config = dict(
    arch='conformer',
    model='multi-label audio tagger',
    norm='rmsnorm',
    activation='gelu',
    qk_norm=True,
    width=256,
    num_labels=200,
    mixing='mixup',
    muon_scale='spectral',
    weight_decay=0.05,
)
Rows from expert 4 of block 3, named by matrix and row number. Rows with one number belong to one neuron. Each number is 128 + 32 x the weight over its row's rms, rounded and kept within 0 to 255. All counts start at 0. Numbers have three digits each. After the name is the row's rms in percent of the matrix's.
# up: expert up (model.blocks.3.mlp.up, 8x64x256), inputs 128-255
# down: expert down (model.blocks.3.mlp.down, 8x256x64, transposed), outputs 128-255
up.3 090:128127013128138128167128176086128131126128136121124127152126126191123140128000129128133126123119128219124128128117124111113128128128084126129136128122128127128132110128127129128128128194068128134128128128128129128208127128128087127117128164128128131128129128158127131128127063119129128128189121104117128128128119120128136128154128154123128128172128118123128128128133124117129195128127
up.4 065:128128128108025128132101126019132123020127128128128129146127130128128128125128127134132128139131128126122128128095123128128128129127124128126129128119128128128128128128149128108133127117125128070129130128128128255127139128128131136115128128128128128127127128159161135128129103131117129129009133182000128129128097120129129114128128135125128128128153141129132129128128127128128091144129
up.5 108:129129178165042128127092125137128129136128128141128129129067132246128121126128125126128130120128128070042128128118126165000137128117177128128170128128128128128127146128128128000128127090125128128127128128128128113120128128126128119129128173128128128128130128117151107128125099123121127121122192128215166134129168115120128126130128015069126128129139138230128130128143127121126139129127
up.6 086:138123130120134128128081138137131078117128132128128128000128128132130140129128120129128128127128127160132128128132128149127125121128128128128129128127130130128129119128127128125124128128134131129134161128128129140120172128119156129129128150128128128130127128045128076128133181093074129152162248126128215128130133128130128140138128164106082128027128128186128140182131128153128199110127
up.7 069:127143125129115128098190129050128120138128128126118128189128128128145112128141128128128128128130128105128128128000131130132128108180146128080149128125128128127122144128127128128128128125132126119128132128128086178128128128125115128128167128128128127128096128000124160128133177194122127134112131137167047128040152208128129128128128142128137128135128246129127128129127149128130111128129
up.8 103:117138131134128128129134094126128128127128092128131120143128117137086145128129109128115128129128128171127129128136132043108128128132150128129113128131128128128131185128128128215128123127255126134127128128127128089119130128128133097000125128128128128131127128124128132128120156138128128157121099126127083128116234110128129125128128163129124128128187129129128128128128122128135127127131
up.9 107:141127199082130128124128126127129129125124128128128148000128128130128157128183128127130128127171129255124128128142123141125128116128099127128135128128128128128123118128128128123127126130173151129127127128128136184154129128128126128107129129127128128129128128125133129128135128125128128128129229130127112128112197121128124092128128132127128128129088152128128133128128128127132047125102
up.10 091:122128074166127128135081083000127129104128129129130128131135128105138118125123127128125128129150128128129128128129122092130127092127129128128127128128128128127133061128127122118128128255111112142125202128128128067065126128126134128129129128129128129128128128128128116128091251128103122131165000126064127126129123127164135128135128114000129128132128121124128128128131137128114128064128
up.11 095:118127139124150128117082127126128130128131128128128128121110139118156085060127184128128128127142128132128128128148128141120128113128128128129129128129128126128128125128129128126127127126063129109128128128128124094128128128128127127129128111128128128119120128114187128128120138128113128089188112125060122128158098138128130129128128117127129128122128124103128126127129129123128128193023
up.12 053:118128139155127128154128093141131127128128125128128141134128127128169116129232124148148128128130129242127128129130130116146127120128184128126130128128128127128128132129127129131128129126128127127127216128128142130126128128128127128129128125136128128127139128128126129127153130129141128128130126140125135128133082131129119134128128121126138128127142132097128118000128128236120131107132
up.13 102:128127032114077128157123167129128075128128128094136145128111139128126133118150128127128128137156129131155128128127120055000128000123127128123131128129128128128128128128119128125128128126113143106128228128128130127127089128128082128129122207128128128128127128201175129128047207125123128022169007196122144128126227123126128128128128129119129128164168128128128122128128128128128122128126
up.14 084:128128127128157128139091126107127020120128128128139138182128130158128203130131147128129131129135145137128128128132127118132128010128140128132128128084128182115161193129128128255126123162127201126124142128128128123000123128128189127127128124128128128132060128128132128128137156128113128141122124128086136128127128125129132055128128001089100128128245128150125137128128118128128160128142
up.15 073:129127137212122128124185130126128129208129092124163104052128127127124120128073134127129127128144128126136128125231129126096128043128147128128127128128128128126129066128127128127116128129132137124128152128128128164127231128129112128163127149128128132128109128120126165128107128105131128126132127151154155126129191132159126130129128130070128128127165096129134129124128131108128126108114
up.16 062:111128127130000128105128199181128135136143127128131124172128128134126142111127129127127128151120128146127128128126128128130128128128110128143085128128128128129128128127129128220126128128120127126127096128128128151133128128129131169138128181128128130125139128128124120128102248128146125129131100102128168128110118127129110128127128192129146128126121255129128111128128128128128184128130
up.17 113:145128177098133128128128255164128128128128128128139128139128138128105128167128126127128143114127129155128128129122128116148128128135095128028026128128128091128131129128115128131129128131133128000118018128128128125255128128128167133135128127128128128128128128057149129128118134144128128124128090121128128128128130127128136143128128129160128128129128070128129122127128130128128161184127
up.18 103:171128081173126128128129255129127141127128119134128219121129126129148128123130008128128129128136147128131128128220128127171128130128127128128055128127128132128134134128128128101128128127106127072134121128127129169128126128128106128036128119127128128126135128127255064128125127127074128125124048116187128128156008099128128107131128194126128128128093128141128138128130133131130070128124
up.19 108:148145104149197128130116132068128133092128117116127255129130123128158128077131124128128128133151128081128128128129128128127128140128132128129130128128130191128114106128128128127124127129127131128129136128128129130128131128128132083130127130126128128128128128124127128128187126137122128154107112128128124128113255130128129133128128255126127128136128121160128125129128128141128007128125
up.20 090:135128240140109128130136129127128128136121128128128128255204127128126133128125156125144128129198128156128128129128134103228128116128128128060125128083128057128127127128128128193128128137036129151128129128128128000139128128129131125121126128128128128130139128164164132128025000128146128119107181135125119128127133129128126127127128194129117128126141061176128125128128121128128142128124
up.21 102:122129128142127128128128132121129127164128119128128138127128129128128143102121121128130129101153127233124128128130129204192130135126126128126117128193129142127127128128123128129128148133128128167128129128128125222123133128128196157135128125128128127128127128162152128128128097128133128132161140126148128128128127109132128150127128092130128128128109128193128128128128128128128129122110
up.22 106:121128128141130128130128094128128124120125141157128130117128130130065136128072131128128128128126127080128128128255128219033128125128101128125129128129105128128129128128127128083135128117140129154121128128128132128143091128128124134134128128128128128128128128129091114128128087126128128129129131124052097128128164077120128133128128103076123128154128129193128132128128199122133127120128
up.23 086:127121144128145128234034122099128119129128128128126128230131131128124126035175096128128120128115127127157128128072128137174128126128151128128148128190128131128128122128120128209128128150120141095129137128128127066098127128128128127119128025128128128128050128128191126129127033128091128123129124100227086128128064124128128128040128142129141128128127127189129127055016143153124127125128
up.24 101:090128122127128128126128102129128131128130128128131131128138121128110120128127129127128128128141131130082128127116129000194128129128128128120174128077128116128129129128128128167128128134112186103127136128128128085128126128128129136146128129128128128128134128209039126128052186124071128105130128155126113128128125131124128128128128165126129128110128128111128128128129130128128074146129
up.25 092:136091070067165128150128084128128130125128128000128119255126128129092051128113127128128128134169153003134128128099128202136128077128148128127161128131128128127133013128127129204124128088140120128128131128128127152199124128128127129085128126128128128128130128126126172128128170128133128167128125144129128128129119127128128072129128081127128128127128169129130125128129121113129135129129
up.26 109:133128037127135128125129173129128052128128128057135139255128129128214124128137056129128128130053128129128128128000128062000128039128127128128130128128128128128129124128127128120128122128128123124128123128128128128129128128128126132129127128128128128128128128128186128128130126128138128120129088004135177128127120075129128151126128131080122128129163127226128134165128126129128127113128
up.27 135:128128150119157128129124128186128136123128130118135128016128128124128081128126133128128131140128128134111128128158127130214128128128127128126141128128128114128128128128128128255128128001119121136128118128128128162121128128128119128105128128128128128128123128127108128128123145128101128119128060123154212128127039127128123128127128129227125128129062124116128125128128169127128130100128
up.28 126:080128171233208128127128137135128129131128128128127123128105131128132130128131129128128146123127129153129128128145127130128128130101154128128128128128128128128128128128127128122128128129128139200128127128128129120131128128128131132128138128128128128128133128022126128128126100128123128138123152100125114128128138125128130154128128110133128128150128129128128128125128136140128255129127
up.29 098:145128100117189128128127097124128130127127125129128239133128129128131127117128114128128128128128128140129128128253128127127128128127113128094136128108128129128128128128127128248128127082126129128150153128128128217255128128128255129122128132128128128128050128026189120128127129126126128124176080175057128129210099178128128128128128124128125128128117118128128128128138200128128128151128
up.30 100:199129119141147128133119128167128128129128128128175171125128128128129155128133082128128129109242128109127128128122126158127128128128129128128128128127128125128113053128120128220128127133129120126133051128128150204124148128128129125109128141128128129127140128128126128129128097129228127120128130089146127128098125084131128128128128182128126128128128059255128160144128128136128138125127
up.31 089:126129146173206128183134121153129126105128064122128231153076129128119128121128128127098129128201128127128128128145127164134127128129149128129069129127128128128127060128128128119128128128125132179128190128128128132000096128128141128120128122128128128128255128129131128128133128142127128133253124124035128129134232126124128137128128149198128127129127129137128121127128132127128128079117
up.32 112:131128042140138128134128110127128128129128139128129128255213128128113116125111129128093135128137132135189128128125133096198128179128064128128128128081128113128130130128126128129128129128105139010127147128128127099131103128128255128128130128128128128127128128117129129128126160129127126151136062189171114128129156128137118146123128123206125128128128128059128128128128131123128122123128
up.33 121:065128067127160128117088105128128126128128128127129122125127127128128196189126234127129128119128126243128128128130128051088118128128128128129255128132128128129128000128128128121127128128127255138129128128128152094102127128128128102106128136128128133128123128124128115128133255128124128128093128117144127128115128093128128128108128195083159129128098114118133129127113128128123127128130
up.34 145:127140255127130128130128129221135129130128128128128128164107129127136124128117129128128141128209126134128128128127128128130128129128123128128128128128128125128128128128128128087128128161145129128128127128128128128120128128128163128122129124131128128128127128096143128128131145129128128146122108128129086128128125049128131130129128132167133129128129124123129130129128127132128141128130
up.35 102:156128129115128128129127128128128126134127110142129159112128128128143127128155130130128128127142129191145128129238128128128128255128130128127134128127128132128128126128128132128128128136127118126128128128128128120243132128128123112123128129128128128128128128114180128128147130155133129128128139000030128128128143131129128127128128219149128128131124138130128131129129130127127129000125
up.36 110:127128159135116128130128136064128124126122111141128132151131128128128140123136138162235128115128128000091128128124135101129128128128130128117130128128128128128130126128162128187128128129109118127128161128128140003130143128128119127128128143128128128129022128137072128128061184125134128139160035126127127127115127124128128081127128128127115128128152126126128188113124121128128134128126
up.37 088:127130103111124128151144130128122130134127129128147177022143127127129133131128061128128135162129128156131128128135129128128128127139075128128127128128128128128128123128134128154128128128128132090130176128127128255128127129128126141099136127128128128127196128128075119128113110128086128000128255186142110127138104128133128113127129000127124132129115126131128128127128128134132128128128
up.38 090:147128128017149128127127076000116128063128126155128153168129113127115130133123153128142127121133127204110128129126128120014128130128122128129136128128128132129145012128127128129128128128114217141128128128128129121123142128128128128116128129127128128121106128127128094128178118114128128000132174175144083128057255126128127127124123226116124130139130159142128128128128132128128128127128
up.39 106:128127128118112128146168137128128067190119127128131155026113130130132255119097126128128128127157154101129128128130128117241128127170168128111133128133128128128128122128148128238126128128102128081128126128125127129224137128128091127108131129128128127126124128111154128128095129151152128128149128064098127128060140084128128091135128102138128128145080128152129128128116118128128241128129
up.40 094:127128124145123128118111096188128188130128106129128135204128126132128176162132128128128128000107120255129128128168124081130128108125128128129135128184128128128131131128125128122133128149127140216093131128128145123127128127128136128099130128128128078128112128130153122128126127028129125118025151128128135128129255159226124129128128191216115128127128163126128128125128127134129122127124
up.41 078:172128110121199128128128191132128144116129128128129134128161123094128128139128094128148128128123128034132128128138128049255128154128130128126119128127132178128128122128125128128127128113128131128127132128129072216103131128128158130133128122128128128128077128128129129129128128170128127128128144131102128128096075199128128127106128134122126128128129125255127129059128132128128136123129
up.42 092:112127255127061128126128132234128108050132131124120128135179127113084124123128133128128127181135128129127128128150128128114128129126255128128114128086128129130123129124131128106128129127000135000128178128128191134129128128128129118118128128128128128128013128128126125128139125128127128129097127119119128128144124126123128136089128129000129128128128128143126119122128125128128079128130
up.43 086:144130054128122128127172146052128129146128135132127128133102128128124125083128042128135128127024129102128128128078130112027128135132129128128123128127128127128078148128128122139129127060124131128138128128128128199124128128128176128127132128128128128134142128127101128128121048134105128129132128128128118128255020131127175108125128093185128128128128117158128128128128127132143133129129
up.44 087:127128186097142128130183110128127103083128132128127237110128137135115126130128046128130143127128131177128128128133128144205128111124123128128132128128128128128128124128128128241146128020128129081126109128124115223171127128128128215021129128128128128127120128115128119128128000128121128128095084254139245128129099132127127130128128129129060128127128127128128125128129127092128172131129
up.45 089:126127127218135128128129132125159112090111174130128182113119126128128127128126128115128128093124129140211128129110152134123128129128129128127146128128128129128169129132080128151132128128134082000147128128128222135186128128128163127134128120128128128120128128128125126129130255129129128137120158087071189128095130128134128140128128164101128130128124128099127129128128128027128125154126
up.46 119:132128185128131128128117177128128130101132129117119128127128129128225129129124135129128126086206114128132128128135143129122128135128119128128146128127128128128129102128128128035129128129136112122128164128128126204160140128128139094139075130128128128128127128218032128128120134127127149129127126128099076128128000120127083128143128000127128128124123119167128128103098168123128122129128
up.47 124:111128000106091128128138127127128129128128125128148132000128124108128128139151128127127137124128142000131128128136130023050128128127127128120127128126128126128128111128129127147127120122027128112188097128129125143128129128128128126200129128128128128123138128187147128128107135131127128104193227128123056135129109203128140128131128126119129128128128125108128128128128128131128128124121
up.48 106:128128121133128128127128126255128064133128110128128129103128134116127129128127127128127133128128128090130128128129128127115128128128128128129128128128128128131128127128128128184132129128123127126128096128128128151137125128128129130129126128128128128124129128000126129128141130127117128128171038136128255128128144128128129128128131128128125128132128111000125129128128215149128255128118
up.49 094:090130148154127128084132159105128129136129129109128106123108126136134122112144128128128151131128136255136128128128129127113128127129114128161112128090123128129117196128177128140132130132160131131151128128128091128120147128129155128246128096128128128128013128076000131128102128113114128132126228128072255127126088120129128143128128061134127128128145132181128128122129130086128101132086
up.50 104:112128095137128128128139122156128106088129126128121128171136131128130128128123128125121124120129127123128128128116128128127128130133132128128129127131126128128128128128128128135129128131047101101128116128128130129255175128127100127158128124129128128128127128128077128128112240128128128127128049108035128128128118125118128127128128128153129128147128082129128127128129126127129094128129
up.51 090:124128100128128128128128120127130128128127157132127127124128129128136111125063125128128128130128128119128128126131129106099129154128128128127128128125128128128128188128135128128132122122127130137128128128128127105000126128128134126128128127128128128128010128130136091128129128134126128134127123119145125128129072129101129142104128011128137128123134129136128127128128128201128127133127
up.52 109:126127122128128128070128113148130122139128126128128161177128127129125116129137128128132124124129128126111128170130128127033127127128128128128129128139128127127128127128128128120128127070126126112128128128128128036132124128128128128094122128128128128128128128120128130128128126127143128080193135068134025128103125178130120133128128130129129128127122126128128127128128128141127138129148
up.53 100:079136128107112128129217129130129128134131129216125136105128128128122127129129114128130128134120128000127128128129128133129128128132150128128124128129128129128125128128128128151164128127128128143128127128128128123117123128124145116119129127130128128128135128085146113128168123126123128113149128057126127127119036136128147127128128163126154128134128019041128149128128130130128255164117
up.54 095:126128118133141128151174128148128128139128109129136138124128114128101095129117108127128128128053128196127128128128127092128128132128117128128128128122128127128124128128128128142128128127017174128125125128129128007125112128128128128136116137128128128128134128088132126128129132174130128128128217017131080128125123131128112234128128217000128128087118131128128107129127128127127129148128
down.3 095:128128128129139128128118128130128126211129122041135041027139128128106057105130127128128128149066128128125129200128133157113108092191177098078130145118072127170128105160171122149085130128156142226097128128128125128127010134204132128116100128126159158080091068072126128128118129094132238133115130129134195127128130172007128128125153126132128128126102122128154117055128128128127128129185
down.4 088:128128125129101128130140128119128111087128148131125202150140128128130062129136130128128128151107128128052133162128159178103098129060065096127131145129129134110128128040124121126119126128141132067110128128128136128143135253224126128122122152126104170226122250127146128128187132124083069128113128133190109128128123150080128128203113129123134128128135093073108122162128128128114128128094
down.5 108:128128128128118128127091128143128132204128099134136159140173128128114094116099129128128128127210128128094137118128090114135121068099190116130090066132188128161128129255108099127102126128217129039156128128128128128132100127164128128109135134142065088139157164134076128128146153016147205177064128121213116128128127153115128128136148129158128128110145169125098129163128128128163128113137
down.6 098:128128128128129128130128128068128123068128152070147092190103128128088132173118129128128128146093128128122081178128049127199103189137171114116114060128085130164128137040130121128130128136098080223162128128128156128114245216128129128124112136136106105128062130059135128128132150228128185155083128095173190128128128122178128128121123129088128128132115137120109114134128128128087128148077
down.7 085:128128129128109128127092128124128127000129121123131123144014128128115106121128128128128128172168128127080168188128155137129118067066124120227050051133187129130141120157131108121160128128177148014155128128128132128115107047043128128126138108127121123139094154155130128128164158210128125184188128096128124128127128127086125128083108132151128128129122044135095119110128128128128128140166
down.8 100:128128112126128130129102128136128110161126128180130129215099128128130099086126133128128128151108128128127125100128177130069122119101161116111082048128127127116128126129152128128124130128151109135186128128128124128119106172153128128151187137142208084131101129144092128128093119142076178134116128137183128128128128126159128128161255127108128128127112132157152125197128128128077128129150
down.9 114:128128129128132128129120128152128127132128067176129192221102128128138113143145125128128128125139128128177127186128236134089069097105241049163069052127101129200128051019122115128121129130131147124128128128128187128162107197145127128126138128133039098024146125059129128128133115156151115151091129098117104128128134182148128128185065129093128128128147108121131121086128128128114128132145
down.10 092:128128130127131128125133128072128136073128139179133088101040128128135125131172136128128128155126128137166140094128086137164109099119137198170108094127140128121128076155119128129115127128127134177131128128128142128141120140089128128134199123157156093155255141165186128128152096141110174143122128120111063128128108120159128128036121128141128128125135121135080137138128128128088128134077
down.11 100:128128132128127128127141128068128158122128131119139159148038128128087120203110129128128128153115128128162100068128091117128129107210107120148122255128093128128128136084125115127107128128189077117148128128128130128134156193097128128156158109134127128172121134101128128128093126193112086162122128131158098128128129115173128128100132129083128128131125057105120132181128128128105128119131
down.12 075:128128138127131128129164128128128116131128121196081188137110128128127167144086126128128128156135128128137111196128122140163136179128125148099172138128172127130128159063077169128119130128149143230121128128128115128127131124063124128079069129139064162200174102107230128128093133073161209200116128146128117128128127113157128128130100129145128128110111145113171126084128128128178128131109
down.13 095:128128122131146128124198128163128128225128129255160131103123128128167072139126148128128128174056128128105127068128160125120168121138023123124117114130078128169128186152165134129137130128155111097074128128128121128119131116186129128128141092123122129070121129200213128128166121135109128155091128130092096128128126123096128128128003131087132128117128133100035145171128128128117128128160
down.14 087:128128128128158128140248127062128129092128145196150094203105128128126159151132153128128128087129128128105068158128175084099118122169206165116130118122076128156128151133127112116122127128077107145128128128128091128133128099063128128138122127130141102059138076148126128128127195141107072101022130161141133128128124130222128128080131117173132128126151155123149117106128128128105128129114
down.15 094:128128118120156128134112128197128159153128132138090086189166128128125129194148121128128128129143128131100129168128042148173052149125145192119088144129133129128128116117128131128123125128170127198174128128128157128112158197106128128104126122132109145119101131075186128128252126159076115149126128112040113128128127048117128128152033123112128128143198108128107131141128128128185128140047
down.16 085:128128130124128128129084128068128127191128118130129130075224128128113175068130130128128128089111128128147105162128134107078128156111084189189154189129126128097128123126128176128100127126145131145093128128128135128126074096123127128152127129126102070146218202111091128128172153060174090140130128121074151128128128146204128129220120130153128128125083114026121087105128128128129128141093
down.17 100:128128126130129128130133128120128125143128093126082106000161128128185047087138121128128128110127128128144117166128131112121078137200173103122103173129135126249128129132128079111101126128230123114108128128128130128129090072118128128067113124152129127239113125123121128128074093107124117106124128169163143128128124125130128128136130128124128128110099084079124098129128128128170128127134
down.18 107:128128120130134128129127128109128127083128121167130077091204128128113119107109128128128128189116128128158123048128114111104072101131031128128246207130106130140128121135128126128146129128176115098080128128128128128130118139094128128137110128129152132109076121109062128128101133109246082061144128200129073128128129135141128128129152129119128128127078061121235139106128128128143127126102
down.19 089:128128117127182127129138128195128127133128082169122092163166128128169111165117149128128128181099128128104104064128184151123132046060088108196168021137101128036128057141136142131143127123104183167117128128128131128128148089128130128095134138090000134147048177128145128128099205138113139141057128095130166128128127125089128128152225133139128128126163118107195087117128128128117128117109
down.20 085:128128120127128129120112128133128146137128105136131104064164128128135200138137131128128128137083128128140117151128077124121156121132175120158008183130155128126128113182094183128067129128249130181160128128128128128130136103096131128141142128139083137222161160153131128128105144150174165099099128207100130128128127128100128128098125128151128128124078190145135127151128128128143128131066
down.21 098:128128154131128128123108128244128127145128112118114161159111128128174115221129125128128128070088128128121139083128165075128123155028216141099129053124136133242128116165141168126143130128178136133151128128128128128137151150179128128137107121127100138086108139134172128128108128088182056175138130067160116128128126126129128128208034128143128128128130183107145128087128128128159128128087
down.22 099:128128130128148129138105128063128125255128093174123094186105128128218166125141117128128128133143128128133076130128126071195041132146128123176097166126123131172128127143098142134143128128120165122134128128128102128164064145094128128127106100132142115156067108089150128128092109161182254058102128128156163128128138074177128128119182128166128128130193087128109121148128128128125128128145
down.23 098:128128123129117128127128128111128131168128089147126134142218128128157109121102157128128128173123128128112106133128170128208202127093142153164061133127159131097129166090111131126115127128146127187130128128128128128130126189127135128115110097135120114128194117114044128128080136046162126170074128114117238128128129122165128128132135124129128128133121144111102130150128128128136128114084
down.24 098:128128143128137128133169128105128119143128141114113083169113128128135099118127125128128128151054128128120114201128107134122092143151185160174152126128127128098128157135119185131130129133140121179054128128128120128133251117138127128097097125121192123181212205093076128128122148228141038106146128165150221128128131107183128128137098129121128128134126195105171132203128128128165128125156
down.25 102:128128154128131129127187128171128114120128154141122000055099128128123131112151145128128128149113128128129119076128081073130212147124148176074078000128162128136128082122121127126145128128062123141134128128128118128117163097145128128120166150137121131154078124076136128128131078120111128115133128102114145128128130145134128128076150127114128128133127160134152166171128128128138128126145
down.26 112:128128124128136128131160128144128134040129076120121088202174128128071117129105135128128128118090128128166104069128209134135119120229147122048222076130120129207128182095122060139153128128056080142157128128128105128134146133178127128114116129129101151137165133108096128128135126092160136148133128148058148128128126128068128128090186128150128128118126089133122133082128128128133128124110
down.27 125:128128151139125127126188128104128124180127144069109083063095128128124207066123132128128128164181128128145128140128127118122057187085142168143141255116128128069128138019130088128131128128110112165255128128128122128126093145129128128129125135126135159069126152132166128128117127109128107151132128105146151128128129145112128128129181129078128128128111138149118134176128128128090128123111
down.28 108:128128126133129127128091128154128109147128154081128182126114128128128142112121128128128128142193128128066112192128000121127072079111139096155061024136129128086128131186132147121102129128149126054195128128128133128139114160071127128131126131146159081177172146127123128128108128131135152158132128116222120128128128124146128128175216129147128128118129121167125152114128128128161128128100
down.29 118:128128119128129128130183128187128131121128158117133114133059128128132098087127127128128128125131128128082121148128017120131096100075162139134172255127145128143128135076135123110087131128185129175090128128128129128139044127191128128143178121098213126117068135119138128128111147039164160101083128145156136128128131110175128128169172128078128128129135038123143146184128128128141128133119
down.30 099:128128091142128128127067128219128136123128121041130113124147128128127181130128132128128128114141128125110115114128135103080197090127194093140147041124111126044128112145163106130109125128154140100062128128128140128128157158255128128134161110154064143119050167068128128128119135090114095179114129125102186128128131102138128128138115128149131128158112175071126150133128128128124128126130
down.31 102:128128131133126127129137128120128141198128131221121003246092128128153130114141148128128128126117128128121112166128091127187126078112044170158121126127153128101128136077126146127150128128126163219158128128128140128129152053176127128128142134128091185134121123173096128128104122124123065148141128119182129128128127145198128128131172128104128128139141120127080127085128128128128128123091
down.32 102:128128124128091128126163128121128120198128137140088076056133128128129211210123128128128128131123128128101133171128124125172120175129214129148155210126180130158128087134123124128129123128120110202104128128128118128128101110058125128118195130098105131159099060130161128128155125142144100146173137103110190128128128183120128128087029126113128128139137113133106126111128128128172128128108
down.33 110:128128129139122128131210128083128117099128159102154124174129128128064161101087130128128128109091128128116149146128183123136069009170147127139127054131110129211128145147113121140146125128145096125157128128128136128089196138159128128136134165126227180127162155126101128128103124153188088116181128126151086128128124141107128128109175128086128128126137083112151125163128128128128128120113
down.34 124:128128139136129128136033128094128126108128131107128111166115128128161117090127142128128128110135128128145116135128011142124071128116045096132120078126132128000128095220141174128140124128164129101136128128128126128127073133027128128194154155132145107112211104140125128128118128117161110153137128127254080128128128153135128128150124127115128128127042192124125128077128128128073128129192
down.35 098:128128138118152127128238128038128129111128130096119055114134128128103048105133133128128128146132128128135128119128073132135184130080097111161154175124128128112128128067157104136122127128041141079121128128128150128128044049132128128089113127143127099144084145112046128128229134115094108164143128139228098128128125106128128128108133128114128128133098168117153086098128128128184128130129
down.36 104:128128125128128128132132128083128127120128163118125125136162128128133018031151130128128128123136128128037127132128118164138168091112212129160169096125129128201128117087135148128117128128192181180123128128128151128128204113119128128153101115125116113108201094132138128128096095160172152130122128151141226128128127074083128128137058125123128128136128165102113122125128128128103128128128
down.37 093:128128120128133128130117128110128136037129136004126126116125128128193161097142129128128128063112128128089096156128127120114039116047127128164090076128207129089128128084116135128140127128162140230076128128128130128111083067090128128131204169115121100134134167088160128128148137236141108124134124115129153128128132095136128128119163128117129128138163165168128118130128128128056128128127
down.38 103:128128132128128128129066128105128122223128164132128127134176130128127088128129117128128128129101128128099153204128118148070085134124064122158131126127154124099127128152227129127175128128143183095114128128128134128128036119135128128148161120124054068128077132073054128128127113200128114131127128079163195128128129162065128128070187126177131128129123140136156161128128128128160128122118
down.39 107:128128132130129128131180128176128134094128131158139113099097128128129139129138128128128128069128128126181123122128218128111188130141120066075140218128147128069124125121129103127147128128144128130132128128128128128128122096147128128113134135109105095163136138121078128128150133127098128162131128137096140128128127122172128128178095129163128128112167131088130120062128128128089128100106
down.40 108:128128118125140128128147128082128131123128086000137159093123128128133239113120134128128128128118128128183129137128140129138173153126132034105157107129139127125128126136144116128106128139145108114079128128128121128117105111063127128058056119139215167095092091138160128128150133147150038035118128123163166128128136138133128128156208128135128128122128093148200140122128128128165128131061
down.41 086:128128123120128128129152128215128129077128087115126117104187128128131140138099133128128128107128128128125130226124062119134213115130118148229123109132085129113128134123125114127128130128129125140018128128128146128102149157146129128160129149113195172131027163103090128128103137073092180183090128143126132128128130132096128128168178133111128128102129118110112126079128128128158128115029
down.42 097:128128103128137128136123128119128101157128128174121137084161128128169078136131134128128128201103128128132182122128053111075151082233052117177124179130112128119128116148120127133114128128093128148128128128128146128122029129121128128158121128122188108149075145088135128128126143157054206120114132095133089128128125128255128128135113129082128128110192123131172126128128128128170128128131
down.43 098:128128100128124128128129128140128132102128193175130116145173128128116122147153109128128128057166128127006182125128162097138045128135101196255149254129156128133128163079098130125107129128109151126109128128128094128129055198151127128153147131127125147106130078141150128128133148117098089122117128119032125128128127127072128128108151129128128128130140212095146079138128128128100128133155
down.44 100:128128135127130128128032128127128126190128100123127100183135128128147025126086127128128128154140128128148152146128125110128080198063127140096188102125143127174128134116125165127123128128128115045118128128128128128129000165146130128162156147134095090176086178131086128128136156130151140003169132158075118128128127120060128128132160129044128128132203076118146144153128128128116128131131
down.45 088:128128150127124128134108128174128135139130136182125056031133128128197132186152152128128128128126128128120127073128110108064105079144092094097054116125082129149128099122131120089137127128060136158130128128128143128162101155066129128067097143121178096255109177077169128128126127068091169167192128117130133128128128116131128128137110129066127128125192128158148138179128128128082128140149
down.46 106:128128121128124128131142128186128133019128128217179177148174128128134195177131121128128128077102128128131131020128121113084214130153130091071217117129186128216128121128126090128131129128124061102137128128128121128128183226114129128146149114128105168165255049074127128128111143105123093141123128140178129128128137146131128128186000133095128128130131162129176156116128128128128128135096
down.47 106:128128125128117128144197128127128141145128091124180095190066128128071133156138140128128128127084128128141144089128078102128016132200042064168186181131121126178128124132112142128152128128226106115154128128128134128122180145120128128090198137163216126178226219161162128128153119152173087138188128120138086128128128134151128128103151126068128128128130142122127141104128128128109128119144
down.48 100:128128147128125128129141128047128127141129104117120020229093128128089169132100127128128128152090128128128153128128120112112140174155141112109045196130125130049128112051188139118135128128149146102217128128128140128132069170113128128105127133138116101036162076099096128128159132158152134111147128140126124128128129098062128128129155128113128128126128077193185128111128128128188128124155
down.49 103:128128131127128128122188128163128117051128128179128167144195128128168141108121129128128128102162128128128024178128201094151060145130100124123089112123146128131128064094128094128136128128126176135113128128128111128104129143164127128143117128118091145102050150189171128128093129175124222113093128117090130128128124106025128128068066127132128128122171124103092136047128128128131128117156
down.50 088:128128131130124128128127128141128121147128207202102176015179128128074139092128127128128128142046128128153128097128054114158150125194038129127156034139146128227128122154090139128133130128230176132138128128128117128120059075114128128081131133130118154128137128129157128128191108062129133138187128129125059128128125142112128128128159128105128128132124181189119121088128128128138127134159
down.51 087:128128114127126128131235128135128108089128166183140086079123128128104157153131120128128128192153128124080081134128158137122031135114131120166088138123096128180128169128152126127134128119079128131131128128128139128126036156172128128146084134103177140081113137164101128128114196012143062128135132130090145128128120129246128128151070128131128128130128170099127080090128128128128128123128
down.52 106:128128128127128128124154128039128142139128145022146193124255128128098052082128155128128128146142128128164203103128124124174162076121103133135058137128124133144128119116130128128128127128128113132118128128128119128149222118125130128134035150123086102130074056066103128128166126131190129120110128118139110128128128115124128128119174126132128128125071112077170117155128128128129128131107
down.53 091:128128128128110128126203128084128141129129134166145000228079128128127162092092138128128128090146128128140146127128097147138109169235037128094112128129084128182128142120127100145160121128193056121175128128128122128131116129181128128131116116134145159126094136140123128128146066145129127050088128151099185128128125143187128128112105129209128128079146124107140120120128128128131128126098
down.54 097:128128135128131130127179128129128127139128127166103000101132128128150056162136131128128128127149128128106100105128128126164034100206105182098198198126123130104128089135129114128127125128220138141128128128128126128135128080131128128083117132128198123175107127154112128128124137251184156170170128110122226128128127126222128128101183128186128128130107103127085078103128128128154128128129